Weights of a small sound classifier: width 256.
Rows from block 10, named by matrix and row number. Rows with one number belong to one attention dimension. Each number is 500 + 25 x the weight over its row's rms, rounded and kept within 0 to 999. All counts start at 0. Numbers have three digits each. After the name is the row's rms in percent of the matrix's.
# v: attention query, key and value (stacked) (model.blocks.10.attn.qkv.weight, 768x256, the v third), inputs 86-171
# proj: attention output (model.blocks.10.attn.proj.weight, 256x256, transposed), outputs 86-171
v.169 099:493476522471496454482481477511500552501513519500497455502472545458512520495505536522508498498476515527479463496481464526548484522495520510484518459486474496472524496456535498541516445502502515494535461509478547493538485478517526492535483551524511482488504498
proj.169 093:478564514522478522554467505525480477505477506440441480531477483518490495534474482515512506511496475483542502486492496518496540481487467467485479464493515571493485483534476518506485537454495473463508478520518507516478464511461521493455502501470477501554545534
v.170 101:499518551473517480515492496504572496514510465508481487530465489483455528498496474481497496528485461457499477492459502465526517514491479531514475512504499479496489528534479472449478486512467540510468482514508481553503555499495493520466492466520494446468527502
proj.170 102:432463500469458539491506485489435497550469550500556502474510510470485474483530533458485508485496497517536538516488487532473467482501490529465491486531499482485489504517508505497503502538514502468543545549501504491505523495534515469492462456486506520515463487
v.171 091:477523519523506515489519517502482484506480483506499498542533532508520449520507506494478482522557485538466508519583551480475473530450519516512460495483534473513497489493481480489465480507485494474482497487517537512511531517539474534485518547514482542526491534
proj.171 096:475480483461496479502500449539546506476522483479502519458488482516494477504501514514511499526470505513478512516494482518503547525488503464495488495465497496504479450491485537517469478505528480511546465533493502503513490523473489492525473484472549513519508502
v.172 103:491490518536522459499505529495494505521493543541521435534516488537530497505485512526526523514501516505492510464476495526521494528521537489509532513524510523445489506494519489476495509476513516529495517501484500477544498524510515454501535496506471527505501485
proj.172 102:507492472515484526523513523505486531500501466493448499517497475491530511497500456484489506536503501467449453477478509498482510463515504512488514512525498511495509478496507497496537512513485475537500472495509490505476476516484460496532513525526516515499520468
v.173 092:489501478526500527540526532516469493492519470506543523536493468507501506499516525533461460514497507472474499515468465520474507499516536542505542514505545460528433482458476482526521470491495503517511472502504522510506525472493520497439574501525480543456517505
proj.173 098:528515508497534523509524496525526505508495517509504465475497536542495468455526486497516516470482477456446529502514502489510536487492515449535497465514467454465537495483539483479498489512492554496499504506485512507478523504510495532473475488496522513538521526
v.174 096:512531488484536484505567488485482508454527499471464488527476488512525549526474515528489457470489487446497539453462445501468469493508524485496492460540529486495484505463515494540499479481511449463524512477548509560462494527499467521516479483442518523502478491
proj.174 096:525484517492531490548442456498508515497482498485528468496524513522505496499503537500497494485486512525533473474485509542512522463480502471535503506475525490524484494472532515530513525469535553502494490511497485476542512483487511470496469542494465506494483518
v.175 109:509471532524439491494519491491494493507513523513491479533508525487477510492510495427472522475502466476472478451493547516470488504570486480507508565481489526482497499540556506469539499508544484509484532514498496497490497477463497501495476527475543532467523511
proj.175 100:561477476515513526533521491472475512486547472530516501484507523450486484501490546532469468511469523473520479534531499523475484471508486469511533468526501529502529517462466558513462472488487511472487522475503524472481480544519530483525520494493546488505526501
v.176 099:513478535514486534493493518507500481466488472467533459521495524504479491517502493462527468450491453506513501519524469518500495487505475519555470457472496482537510545489509512488493492535518492470511525469516536476480489516477456489489490498495545465482516474
proj.176 104:503513548506511471527503480493512498441485515493494558480512476493521520473508491517498515489472498524490522496481487519507536487496454528505515493522477497482512503490519488497526489499497486547492521494493506499483542512481484554528436501480497543540511523
v.177 093:512505476474539515505526526486479480514541509478455519529479546504562497535464497496564484511467494491499546500436482537495460537480457490459485471488462521527507488504509526536501517491461455516472534496509476494440519441475489486474467494491515518522504517
proj.177 095:509527477514486456512513438471466480511542475537513509479512506472538528487539520513487506467534526521500484506482473493492497508500517452488488492504543439488493523502481489501515487527507519467545484471459471478505508509511495498465474501505476511530470512
v.178 095:504451494528484495465491533511499494491502496500490467483484482514492497501488483571517557493486524536471510512464480533526459489510489506492491477505499483484530522514489510537525518540529539513530489507530482528540484501497490498534496485548504519507517525
proj.178 100:497534523519517544500454524500556480514559464483515522472504485467526520500511483473444469501479520467508502542505496458517484464474458516476494498538509523503477514536534488507494502498451470453507506492493476475484479522433466497468534511527494549529489429
v.179 088:476531512490518482474473511477486463532525457519510508516480476493476488512518500506515453463513495536523481444537503509518496487491528500506474496519512504460502556500519509500476493498488498502451518481504559509553492465514486488481492553501494514494527477
proj.179 092:550448515469475465420538510553495532483486496515451519499486514502500457498524482467523512490479495498519495483477535488514469542477503536501523522511486515501553484457468505507456480479487471496487480553468456487467526519484481456477492468488454488481486488
v.180 110:542463479503485515512481484490487532485487505510492484539516532501537493519513521531500510491512506451507466531512514529532508512482513496503487502498490492488518517535479518554495474523505502474493506457510521522512438463487488521545487508503529475516531498
proj.180 100:515479516511473476478462525478496488517487551561516526504495484539444497528481520525530456510478470512531512493460510438494531509466489458517484510493535503531506489451493471511510511480488478512479511497502480486506508487507510484484537516469519497500510497
v.181 110:487537465496495481539502485539480477514508462503545524506465493511480476519437514520522539524518519457440537492523496449494506502505503500491548543502513470494526453500459486508491505528519487507531494529514514515504488556467529491497533485501451468503490508
proj.181 102:475494514487472561467456529528567519514504516505468466455504518522516512536475529509523494487482448519504542475472525497482472494503527484510490473496515495546549481464490527493518480477526528500523458526505515457493517488496505486483475502516552512484460511
v.182 092:486492514531488526471488479502528474563516502502496499509497515493529527464554508551511523521498542512518489507481495546487504506509504481541513500470482519524510495528554493498505494537482486517472503451493522508499508449458513482478485502495528477506486477
proj.182 092:511528481449511509512530513459476517515511496510467494528518507523508447485487506479461500504549535519522482480520487461531527498481499475497492497476526532454509539468486482476475482516489533498471518486513459503490511516550491524515489511478447538500557520
v.183 099:537486495481548452530477479452483519568518513495467493499486511501482487464511455518542486492498521500515489499484483510458490528511524527537507523496513517459519505449500483486523511534462527498498505534527489510482512498484465493499471523521497543472537460
proj.183 106:524514530500520516518529513522492462510470453507501493532540481478482528476537487502469525496519453479512475462516485498507507481519525521483508469517501518504485522517498479488542496546483506457522458458441509450474514476470514479472500465515484518545549474
v.184 107:434461493491500497484460504477492514529451475468506439470446517477485483488487470455488481485483495496458473479545482504500519537497503509501493486471530471489532528458488459494492514508530530529545489483540499482498517491475502506473494505536479490514520500
proj.184 105:507480511541531531453532523479482499512510524515524477505493500495464523477499480466509529473514504466500519534498495486506522524477496526485511471523482543497541492494500479519498521527477475504469506503431530505489520518501523500504501492517509509510511480
v.185 091:517499514445533547496553474501486488504473525488496513534525482478476459489511428506452475454509506541473474505471503489491447487489483515482503500465486477442520486488524475482494515462521494461453452437504460496525497504471476482488522531474488487524526506
proj.185 095:508530520521474490514478521501494522500453472467512471486529447483497505512526538449548539548517556478528504506537489531533508451498501517510505489527498535493492488469499516500488462564485466540493473523513558485488507502515531526513507500496470462509485508
v.186 097:532539509472498489545524487500501464450507516495489514544499487461488490486496453461506491488502507539500542458526489508458517498511484510481521461486503494501471507488537498482444529471456493501489441494466531527491526524507470491480497493477518489552490518
proj.186 095:530467505486508490487544486509529484483461479535482519460499506528518523514495525501494529558517488521512441502502530519473469435503468497510548504550454476492512451543559523527513483518514518468481514479540540533553475488520507503500505498471492521507514503
v.187 103:481507516480521517494468490513500459508519501505484505471500492483492541533490510506486493567535497459510475486512497503494492512516516519543510468508561533492476512505477500493510510519494490461504531560534520515506488513502484532519523492461510508494490532
proj.187 105:492522479483526547538499521498533542529509478498518516488491526529499509484486509480453544435482525529510486522462518515526514493492519513516489553515465485501512456517502511513500510538523553508490492539490524428549496488486512504505501520544458481497519475
v.188 106:506504530485482497480487472475464478486505487554480502515533473467510478497511445466504464496523523558522485458478509501461494503495563541474518494489490521503457499472527471542521470488481476517481502534485519495501509464490527528528533499483464514486467514
proj.188 101:538510440510480534528529514525520502494490501500494487485546489524494506476478443468500525519500510480522477506494463495524481494485511481506491509520518540495535520452475572490540473494555511530461538505518475495507508508478497529480562515514484529461479499
v.189 099:487494531531473513501479491479486519545487445489506505509506500471522522500441490509498512462485542428487501489537465506488491497492531547469498547506471474471542561501506404495475488514512526464520495480506516500486478511468489526488510472499533492496493503
proj.189 102:470472470498492518516486505520539440487480530486558502478451464479435474506525508473500468516550510512518476526475475518499530510490504459502508485433533519544544519476502515484451486482507486523514530476463501480506491509534519502555519473497503508547542517
v.190 092:456521522508551515537516522511474554491489544509517548494560508469510499476542502498502465505496477493509516487505500486474482489511526489492476499529475548513491467519529496482442519472494478515468486492454476507491498542474492515467495508483512518533503538
proj.190 088:524483500490539493509520449511509526490542489480473514485525510478478507501499487486525491473537540522515493524512456548476478476514490455518532521530508470502514486510492498477512462520537493507530537515477542523561523457490471511509490524504485511493510518
v.191 095:514522539519506532524498516504491468519461485487509479517543518482508485500499492506483497540511528445458508478506497497525502516512525539443476517487493440528494496484513519498470513494472499483502527526507476490462519497472496506507511481510526501478522513
proj.191 099:526479479481476504502534464474509513495534500473539524466472454462483531490536535522464500496486497539550474480513486494510463498504510461508483460518533489524514502508503481476445515509546492488498507521493539480553496509479489497489459524511519460498478525
v.192 093:484475461516504543501515499523487541476543488486513476497498471466462488473495485485518529478459498496537536516525467528523481462522464499465488503490493540499496517507497506479478496491492495422445485494496522518531496477517534520471504509462524581496526512
proj.192 096:498533498495508472507478474446553474480515474505520511492475515491463499513509426552500488506539526523478516508517507553501530459487512488540500480507501483447530540497491497532511500506520458557523501507465467524471536496498499512498492520515447490563508501
v.193 096:516500526445505476534491456450533460492452527556484463534511502473490440500504522512502546520494552468509518508521551523521488499501494524472527472524503527553512494501504516517503483543495502515472472506503428497491503511546526508498476479475503474497506506
proj.193 096:582506489555472523504482545511464527496506510453510470456499529509487482468526467492518511492515469534480479476462486536524530546512535528483493489528522487493512517479494513476544569459478527500490500466469501500514476505502482483483470468505505516527502483
v.194 097:515491460492460512525547501540501537510501531514509493535518527485472516460502555530529491461514515530477503477490495471469473462492471475444539526526522497461471458502466526487516538521458486530512495517488468505582500488493516474548511522488467505469513517
proj.194 098:510472515507554439513488462520507513466485527510500556505505475494507484483477501507508499503506493497519540480523487518478520496516493546534485495449490458504520486487522492505515497484521492494515496461507551486486523486490500513493471463494461517498504550
v.195 098:481429512497528475518482526540517507520469487454508494488558511495497507524476482505519477535471501495520502492475504492488495514476514514500494478491489480490499488451489513488487509492476513463492503483491515483483544443526495523506554499496487526471489526
proj.195 099:514517521492506485501516506481495494527532494510477484494484459517513559505502534455527532476520502506508505470520521494543526476521481489513461521504478495500451506457490489490477495514522506493479491519445468509512451533465495502463489469499477508470530471
v.196 098:511505491516490501501513521479491504510508504512505425534474526526520461493520482541536500537508508453477487491520522525482495537486538456527518470454467424537531495475541534514518488516477522503515504477490512517515532551534495525528495486496490470519538514
proj.196 103:544508534516518486459505443524514491536504500491494491499491500479495490534507497468533480531488482494479515522484487493470526491479493506506500485484521527509488478517492512547493497529541462502450526502529479495503470458496499522499473499501546525497495426
v.197 110:500469485503476526496540466459501472495500503511511478529496480449502471504509477427499452497507496568484474510478513522533463469446475497497503516472522499500489512493463502500436474504522482529515480497464545485516480494474551470461489481483519474474521502
proj.197 110:540526492535534456448529516488501561490553469505512485474499500494524516540489469512564506483489544509519527493521468513504496490503505494509508479537517453502511514523507523505500505488513494507489498494491477517505537454537473556505551533469459487497513472
v.198 095:462543495495516535504534500510526483554511517483506463497513491556541490508467502504493478478480511521503501500464492527482456519467489513525486488515484547460547507487525470490505523528480503527519458472462500506549505581490495491491494523533487502495503497
proj.198 102:489480530518462512512503503509496485471464497488554512507484506475490485488522497483529518501519504522545501536509523458487507503492540534513516488529531488525534500529506496443543520472508468529509472507465471490492516513550495510514505505480532490469442464
v.199 109:513438495520479517487491498515493504507522546504521487488500502472526522457541479510501495494571515483485516490454532507474499532511526492519548515426494497527537470498540500460527526479498497533534452493499453495518479538478481518491519487453540497516498503
proj.199 104:509549476467520527504484514495473529490494455521457508526496469502469432512474499474494548485455498477492488490535434479528478513485506474484464534473504525489529492473474502518489477515505548519463551477515522513510525511499506514498512542517495484456540543
v.200 104:502513522530521544574518534494502550470479522527493493468458480447511493501536525494518498533482474511519482509543537467483500531509484519488501488424511483497525522557478478527497536483520492547488497447449473495520514523545496510532477519494515467471519508
proj.200 108:493430481509493532486480472475463536519464480520456527480517483496499486490525476525480467452498498501495506538519470527501487437520479434497460493513487498515451490490521511513476477515489517472527476499524493498488505499531481493487503512490497512488470486
v.201 099:471519496521520475491534492529461492465487520497472488490469509520509582469548512485516488493487468530477483487524468484515508470541469491513482475472484483456541498522488456496493523508507529524495549542488501511464497521516514507495484468488497517473517486
proj.201 103:482464532519507541546541486486474522512521518512493532505499506525481491502491528495541476488506488513574509565499510497455468507484552455493507482524521484490499476465459538477496524534518490515511523466509506549503511512502510514511511479509507512479482503
v.202 102:510511517487504491492494419508505482500511505472492509459528517493482510500485478468490487518521491459524502535481479551546437491482480509470471506500493542445548533518501525488516511494479493492551508523460475492511510522414467497496505467516509532508517486
proj.202 102:514498500522512551485466481501520448509480452482515491542495506497478509468482559487491515538526490511470497440505500485439490509516530482484512499513452480488492436508504529503531508479484523494438486486511529545505457483524509455525492495471497435514505491
v.203 097:512531516509479507518491493530526470461485465521523554476441519498485509557498528475527526487506462512544520533503460546490560514473523554499500505506498481569522510509462539543512528477514482510479497536508476507471524477500513521486466488518483479512488512
proj.203 100:477465515464471496501544542483498527504520509524489471478492483504523507531513531511470483490497470501491510463468506522511522532471489489496504495517476486554448516504509522477496470522510481481554472432529538469532490528481479532529520527519549521506486503
v.204 098:497506515537477464484548498556510492495474516464539522496523488502492508509452509523480502446545503493483536514468471479464486491470517523496522510506468514530491543487470493485486516505475485512493460527491513547493463490511520514483450483499482508486518507
proj.204 103:467463493462511500505496558488480453514535487507542452491488486464488522544540518527519466513511499502508482453534526554516489503525497519450500496522505486539542518521502490482461500486528507535497462480463462462503519492520508493482530469490483492512489540
v.205 101:464460488494530499508469490492498523468543502458541518512469469501489479508517482476572480477530506515504455519507516485490475498516470470494488513487507482507522508467465468501475500485483478525511477534465497490517466474526501495543516509551522490539492507
proj.205 105:487494545478515520482493462530475511475479483503461495518503504512512489504458499496480544498447522483490512494526475496509499518515500540461508494536488515490458483482540544507538544497503512472511532473507529560522550521484539525467483491501450476495494445
v.206 094:462493490460498529492491489485476472486509503515514507485422533472509508480540543505487533535531512514539521442488518517477502496503502520524489471495503533456550527509485497508476543521498515468538474500527524489487529460497493500534520500435445517467516535
proj.206 095:525520489482463510509508510522526447514518487459497531510531479522511498496513433506520470457488496499461534511481473461475484512521500503492521529444516489521464536536491502513500472518503503493473460555510514532509454518484505466536549482500541522485482483
v.207 100:507491500533494530459465458523478504508508501491512533547485487516499504505487527478517476537482534506513519481506464485494534480445502523508513475502476480554530507438493509512521503510484477480509462498454495439477477472500458489523498489436498475518490492
proj.207 099:524549480456496510529514580511522479524469529484475476477482499479503521467483550493479514491492456500480523482520488486522486457496522479460482441498489533463489465551532502507527492499534492485517516510498503504528507482509486529529483466534500513490510542
v.208 096:521529477536484507529508542493508483535487486475487548537465474514490458495529508504461502525493521513513459507514501463457517494495479520515531530519541509464470473490532460476501516537531497453506502513520487483502502477527505496507514510467507477502530508
proj.208 100:450527507523493461526508460503504505490468542490485527446553512514510520461499497497523488506518480462471536504457504518517490560499539484475496504530463491524563511471472514517481474535526483536470487515494530479514481482511528444523466461534500526471478548
v.209 103:459494534506506523530488479519497489442510532513521499478524473480521512551516536508517565496491507468506488517487444518519518493475506482497485505460545510480461509503490479505502508483501485509514464552483498468433511526462506504525563488518497528552466482
proj.209 104:489495509504513506445522501511461495497540450517514498516487541528483522524485497511472488508498510512496484510530523442459516529546470419504480505501485477490468519492512515451421474516514516481518488492452475550518494494501479477502489508506510501480481491
v.210 098:546499496529521510519516493464489515465497511505543486479514541487493502488481492484498482490517489491528478501493521530503488500513535536512500567534461490479521462537482480492535504499486466468526482552534502478534510511467471513494469504484510457482464510
proj.210 100:525489489504465447480471485444518479531502476520487526478461503506499490514519515512513478498499524495479478449484521492505519509466480499477529492475505476489497493476484535516489440549480466521483512481497512490475531496510541512503495503491488464525462527
v.211 099:503501502481486499496537466494494480495450523492479486485496487471522498487513519498438498479487548531504456480486558510492528479479538509510484447476519498492478507469526494478500499482502463529524494472494452494477506483518488525485478506492504454494514498
proj.211 099:564499509488473479472491490527460477514516515530571440504523525496463473510454546522537470539499460520510498474475492528510428466468511488488454532498515525483518507509482503527481528490502495501460534553494549472504495485495503475470469486507510519513533455
v.212 090:544500500493497544512497455494471501502516498489452477475556507501503480543492499468487496501500486488503504516513479516504505509511508512471509494524457528509549474493486510488500487494479529533494493509490519493498455491497499538457467480515450517505509510
proj.212 094:549459480501495440486501502489534463514497481491527463507453521501518493454456515482532517499470491490467504475488506500508498505492510502485518535522439496502550529493486527508530552535532545510482511457529510548501504480491525551534492519536501477522509494
v.213 106:459515527487484531481524460523477481479476483493505528522510516491487486479484520513535503487472504506514519503480452517470508523493506451521498476518483482498516523486491516519516531506473519517517508516500501451441530492510547465505531480501486552489485495
proj.213 100:519511471478516465508475505497491521489459474501472471521493486500506537509512543489477547443507479534466496528498513486453504470497490517450498458465568484501479482543514513508516476512542443488506450463528465513521475485541454531491508471440486505523510498
v.214 092:533497513463537544517555527544478524560461458502484471482496532527501496504505461535476468549515440504492525502520509512492497452501503482501526496496459466489479536494529519512480466481593522444479498478469499523503527482488520509522508528512487521483490500
proj.214 092:504494522523450492480448455483538462506541472515494521519547470490471535484520484521510498509544530496475491490496522493525467478513508479501474515528460526499450517475490484460520474517477482508463526477478518490515470518534475500518489519522494512499513485
v.215 100:483503475517510481483517452523495474543496535504492510501494446512470468502518507521522486484498483547469436477514497455504545490523507478493550473517518546508509509537498499514528496486514479504459514492498506492546513514511505470500472496484494492532520506
proj.215 101:524543505500484516506491518510522557479530490453533504500503543486537481557475442491503493533510511436502476534477525514562487509481506537491478499501513489498512525504478522522510512451508497507521531538477519484495558564456546517483487538550496495479487483
v.216 096:510475494515508489500493454469482483495517503526476486483492445534480457541558466495467486545467538540499483464478489484483479517511481458528481472515501481467470512463505529485499439499502461521514454480484515522542507461488481464463503529457485489501513555
proj.216 105:491513506493483502469531492467469479478497524506567476553485530480537494509486491497550555495487517469523514479512477505528489473553498501556577518504494481503492534519512500505520517463484513498471562496513458497524471489488483506481520491527487476480495505
v.217 097:462470465522502557495528535510506467487495480500505505482475458471480470473463528548521535514463475489535459510513468442476515516498487509487549537485504483522500492507517509526502541513477484488522489529526491512566513503520482482481508513505424467500485505
proj.217 098:521502459452500476506511490467507524548472491519478489508485521527515482496526474499484484478517514530509537534509524527497480509530504496503533508497482448514488481519520453482483460429512499507478532513507490463512483493499517501528542473526530498490494490
v.218 094:503479515502481481504462529507483516475478489510534443503494492492487485507491483480485463489523530481463494503503529422494481536460532499481541444486498501471464512486527454449513458543512499505525512448452465514531518499521507516498484509492535509496484535
proj.218 094:435503513551495540512510516509466496523525516462491526501488515512516521489519460513529520498456497510471512509506464521500492482474500464469523527512522509488517491490502531540460516525452511505524500500536507496469492468497505510508497481493477573459531469
v.219 091:503476531517507512456491500517528460494486492475542492541524535493481507499496493550527520507456503525534474488492512513454484502484521527532452467498510536490519501484551507469513502540473502479504487512469503481523503526477484475457514518483496462499489485
proj.219 096:461510510508445539529496502517505504446493515501521504481482503508482487495505557451490525500471509516524540494472431508511487516516520486488530491515514506494525507476508466494473508474521477521492475480478454500522479486510503494518477483496512537495469509
v.220 107:454508520501456506505473550493468490493468534491466510474471489462483507487533482457530466544500545498564530500522483482484479509500461487525474524495507496515507550487489501513558486507487462539470493513495501505529480478513472487532493503470486500489509533
proj.220 109:460522455485500511470536498545507502548510526501473528504503516503485508492487533450510511510503502528493493476479463491504508502515520528471516486490529478512467500466524564504524485507492522515502482501484532504515514519481512481468521506520500532496499497
v.221 101:445508475462507428515431502499497456505454489470490497513511534438461508509539482492507564516470503485515491528477474455504503472513491545482468500507534547495486541455511484523494491454528508513480500497496537531499506535482518543515468519492494471486463488
proj.221 098:453531471519466515497544543552508514539490477518480538444545497497491508528529524493487473496526472509487484459481474525498485553491487449472511501509492481464472510496493494471481531486502516452494487536456506465473469461533485474490471512543522535500507488
v.222 097:505517511513481558543528502515473504494477509512440470508491525517544485488488459468530497454494514506496501510537515493482520500472500537470448481522461467503455461514441512482450523481510516498480446480499492463497480499477524497488475498504510561496489525
proj.222 100:486515512516520460463483491493494469531500499505500524452547500509518540489467471552493483501516518479526536489493521491463533527521522537547519509506455507510516490482531548495529485553530485484478527520546487536468480485501491473465517502435502509492519531
v.223 108:528454465478473530488465470513515509523526519528515480518533507468519476552501474494507481518495464494486493518502512511480483524515488508497496485492462527494499451498498527533493507510531520485526490487478464497453541500519500507470490482516536451535537509
proj.223 105:533512474506525522484518494488514479477512443477494464498519504506510491510500574555483497501512575514496463495528462510487500466524518528491484548515470489461506496526507510494522491492466536489473524496466520518506511464499444533494463496493497528481493510
v.224 097:532517479496478486477464502490494531514472530534481470530509519492521522485512488501483531490487494483512468467495504514539528542455502471528491441497493474478567496522451502504545497537493469509485519483502522523532451503519518540526514495513459469479505541
proj.224 099:473504499536500469480512515506508479453515452460472446521570458505486487520492490527517494491480486536549527480499507512552524502497505462517500521516550480530482494486463469476478477479576512489500459522496521525514486546540515478508493502516471544492501504
v.225 102:525486460536429507497510517500487513487505486542473515513472540468457518497493523504457517518519497492544487513490493532462484504467497493500463494499514496512500510471482489536470469537524514458507462531483485525509515528528500545524486483481467517512500522
proj.225 101:476524534489561508499492490497521490506497520530482508501478494531519508500520504537514546509500512523489516480527550489489493514542515465493510494487520508480517464534488498496559472500513525484569498477486550497471522496502541510511525515472496504531503489
v.226 094:526480529480548458499453478484494513509518480491509476553468482443479483525505536504519497519532507490515503500462440468501477497526515477491517482495499562470541528510430514536517524504544537511502495484498490465489475511538534447489479468483484543513468498
proj.226 090:506474491499456507468543470506531497475489497534485474495557480546557486506504472474485459496502471561488464482535518495492503494502484461523470540541525461489511502500535516485504474519521505498511527533525511510492503493505444523496502470509462478508482448
v.227 102:455471477517504432499503485500447505533487477487485479484465556514477540481521448500497520525518511503460492477431512502557524475520474504532565509489517461532460506476542469529489525517466547543503510529489483493506476472518538481520486536481537479513506485
proj.227 093:483534482489507520486528493495505493482501499527504507489491462478493514507503514534504478486477485491507525500556508467510470504494472488491467498511495515501530528507544536527500505521510492470529455478564522470537520505485486510505505469513439501482506493
v.228 097:487475457479482488480532479515476524509524515486523522503470477486454498508499523525490483490530460510497459477514511505569516519502471524484517509529544477529516458527509498483447514483529497510472508475487502507491500466507535526493544520486531467558486521
proj.228 094:512516528474473502534444472510518525532455466521479520521500488541497516497495518507495551494452522459516482522475518495499495465499516498492478454508474522503502493499497509533514513520495524461528446527507484489443486492497468470531508487488473549498520473
v.229 089:489463535475503523489509505484488520466498450487470475492478475501513529497496505528510491513492505458444485494545527543531473466460544525508508512506524527483536500551523495535512527430535506485480526487518505527433480448465476540511475524503500526477497501
proj.229 088:509511450504501533534532474534496468511516529516483539501516500510496522507517468508513523502491522516516518502509406472535529532458536481503501493502484461562520467552505533507463513541486492527498451482498500501539466472487496489508499496526556528492503523
v.230 101:474478494511499513538510529497509540449494483531518483513507511515528531517471500531482507509481500468504473504566506479504510517467461512510479513443498506471510483549486473487490516500497474448483500498481543508481514512451521522512531513521524535488511498
proj.230 101:457493534479517504520542434534472491510496490461490496490525521506468576500539504480473478486503475531487529518470516503518479474463500540487522454515528499544506502514487460528498508494535474524532511497474491488477510526513516468514527490509526511502509489
v.231 108:478488472521473502509471497502478505497536490502529461517525518497467472525510527492507540508474494494517502466479536528441500526488491508509513475493519481502521517553503502494468485493516504532505446510493514514457445439483467511467508496481508498485548471
proj.231 111:554543506504499472539564505434465468483504453509492492511484519499527483454488505525495568518535469486466463505510506477503506474522482531507531483509514511495491453514518448490477500551503484513542495514528466522528511488474481459516525518498514497491514523
v.232 098:495493494511492486531497487515476502538493485493518549507492503469485546485526509494528455451509506435507473503507544496518538515467506496492523466495524533492520492510515472523498491449489474478553499510494529497485500503552469463476506490486497486504499522
proj.232 103:509506502495481481481474536542502503497509514473427483484519479550513471522448495540496499532503515528519502496482483473466514460532513516482500545501533513482466517523462505506510527468518510504455539521529467503498518514477503519483488529532498514527521473
v.233 089:513470496526486490491460502462526509538516492472497520494487501507534487556447526513452502520471497474487490516499497526527513540527526523516490501532499478463507518535489505446522511475499496487514493463508523452483495512483481429476510520452512535549487488
proj.233 097:495478534504549498545504496544468461467433510501493504496495523522513475492523482466481498477502513529506529528485498531442495489502516489520535517468509540471514512510482520504503445509475491486451553512504527535505457489501517529488508518510462491470493504
v.234 100:519451490468486466514462496496450473531541512497475502496505518481525477498495494480472508522503470465498532468458530513502497506463503495498491466479482515550494491526496466480480529505503528483481489476441496502485489495511472518447494489461520508490497524
proj.234 101:540469486549506489513505530445543540476487497486507525468529491513483468468507489489467506518519505480524499543513462498487527522529515563516516465517525512453508465504536506502541485506499461512528499518514523494496518476469522476545518481489510456456498480
v.235 099:507511515543493521462497504510469508543493485510488444491478476479525513510510515487487498489514541531513510480523507520522543511475461516506534496492535525481468449557472501468473531497521521466478493503518460541454541518515490510518486502510525516480478477
proj.235 094:523486520515520505535527485454471506511514510533482499481513492519477476481467502513479498503537479489471481510529569487519480494485491485495500500486474489520506578492464471538486489503498476527521490511513509465428498479442494508519531533514482489510494454
v.236 100:452561498499542501469512481498545503471516494479479491468502551503486514511505491484481513478535490449511476508517482482550489487522510481490483473501503526503508495554493501470510525467464512504528508452476497498534516483501471528503501582438515499465494513
proj.236 105:529495506511459503516492527491507503563453503522514530495463491539503509488471501538492477515477518499508496492449517450506485493491479496460516492519497529523522473489464483484481470477534506513515493464503476486470527501453508484512522452494492538515499462
v.237 099:526523494492480505490512477453462499542538478525504490525535526487541539499505472466488550520494536532471476498482481480483471487451506494509469534560503479496506502464459467494510504520527480511546488461528546497534499492527513466545505534500508548540431517
proj.237 095:491460498493514514478535494529529457486481523515495454501483518475486480512517470528515478494490530518472528491506474551482507530505475502513509480455494519501505454494527488508507539499522479531515523485468485487509482480551477513498496476462419482453540490
v.238 092:497490514433493531502449533477517482513496478496489438500476583485512477509516488493493464510525502496527464503468489527539500497497473524503513485478536495506514500516540502488505476515482548488484506484507481503501514488530508506539481507495471478525544492
proj.238 098:514512480520488500541504511498503454493482493493482522483513508498549541506489482526555496523491482512471518498533551512484483531510508458500499478582526481498525505458452476508527458526516497489516504471537524496531482506526508498498475487493517499511447518
v.239 103:470480462541484510499495491504518516494502495511491474503521478492476489519465487513503516477483524483510496514482571505469495504492473480530540495528507510479507471512518521475436478515497538489493506490468500508519490494497490490541471474530504505482515463
proj.239 104:495503522496533484515516513497472489526516477424510548524475492516493504445500525557457448506481500541506510539509476493479517532521500521503503486450490488511494517502536493473503501471517499474496498501503529483472483487505528533496483479477543516485502501
v.240 092:498509528528522482513509474514517489525545495504455447451488489524494465511491519517552512439524490494489509500505487539482520537506483472478448501524492547532513516515533483492483541483476470509524497512491521534505505499494498429526483462514491472511520486
proj.240 096:447486459468476504517481542468474464504437499502534513494535447523512505496476492478475486499547522544467495530513492492495519469505515494508476521497489528490474497510510510513488529520491504485543509453500480491480478466512517460464498496453504543462482489
v.241 100:506522497493511467510515504504486484507478454502529557490535523441497506464493485510513500522526494501473493499519466533510506498525453475472491496517483500462520510454460462508504511533528540466518494503467469473535466525489522509541467529489520540509503544
proj.241 100:507506488519519495477482448511504528523523515481456510512526517499525538502470513504501437498481499494518581502504486468476481454451464513467539488525495534562530511529525513534521507526501523468486530463468522526481497463487509441517502480509497523487503460
v.242 103:506526456472477491529474477507491503527538497515501506497505491492492506498500480508490500496468472501457546472470520482518497528509453505525502472535489512479486484457495506512460505540493465450490509499517484460478515505495500494459480474540550462483443495
proj.242 101:496448519499555473475529490510494533477471531530498450504504492493487485481527511467484462501493525532496470519537481596508511495502530522498526524500490448485487504522483470520516500530536484498509464515491490526492513517487526505509504451476457485474536497
v.243 097:515489507506515532547535489522463492495508467513516500479531512493502492452494489508478514504496481510474518523542482500524528542456466483495494515458472493501483484502501475466504505532473484475438440473479479519472536548512560490503492474514507508511440506
proj.243 109:488519517493522507535503488475485500503493490529528480545509510491461523464504512474481477458504501508484454495459538520488520499489469486490532479490524507513534510454458497541509522497509480519524463483453521479495487479535486476526494514491522517567557478
v.244 116:541493511498509493515509517484504555500508509474507515512477522489519519507515506479513484500462482483509525534476499434466502506533491558513516502508522512498474485488490580483537481544513462526481479547508504514467495474488476469457493540507467491532461509
proj.244 107:456518508505508518495509469556490470483488529503506507530511482482470484509540476484513500506492481484500422457501464507510506513505473480507540559486481494476490474523532525497524497509511524504426506518535460486491481528478487546492468494553462494480472496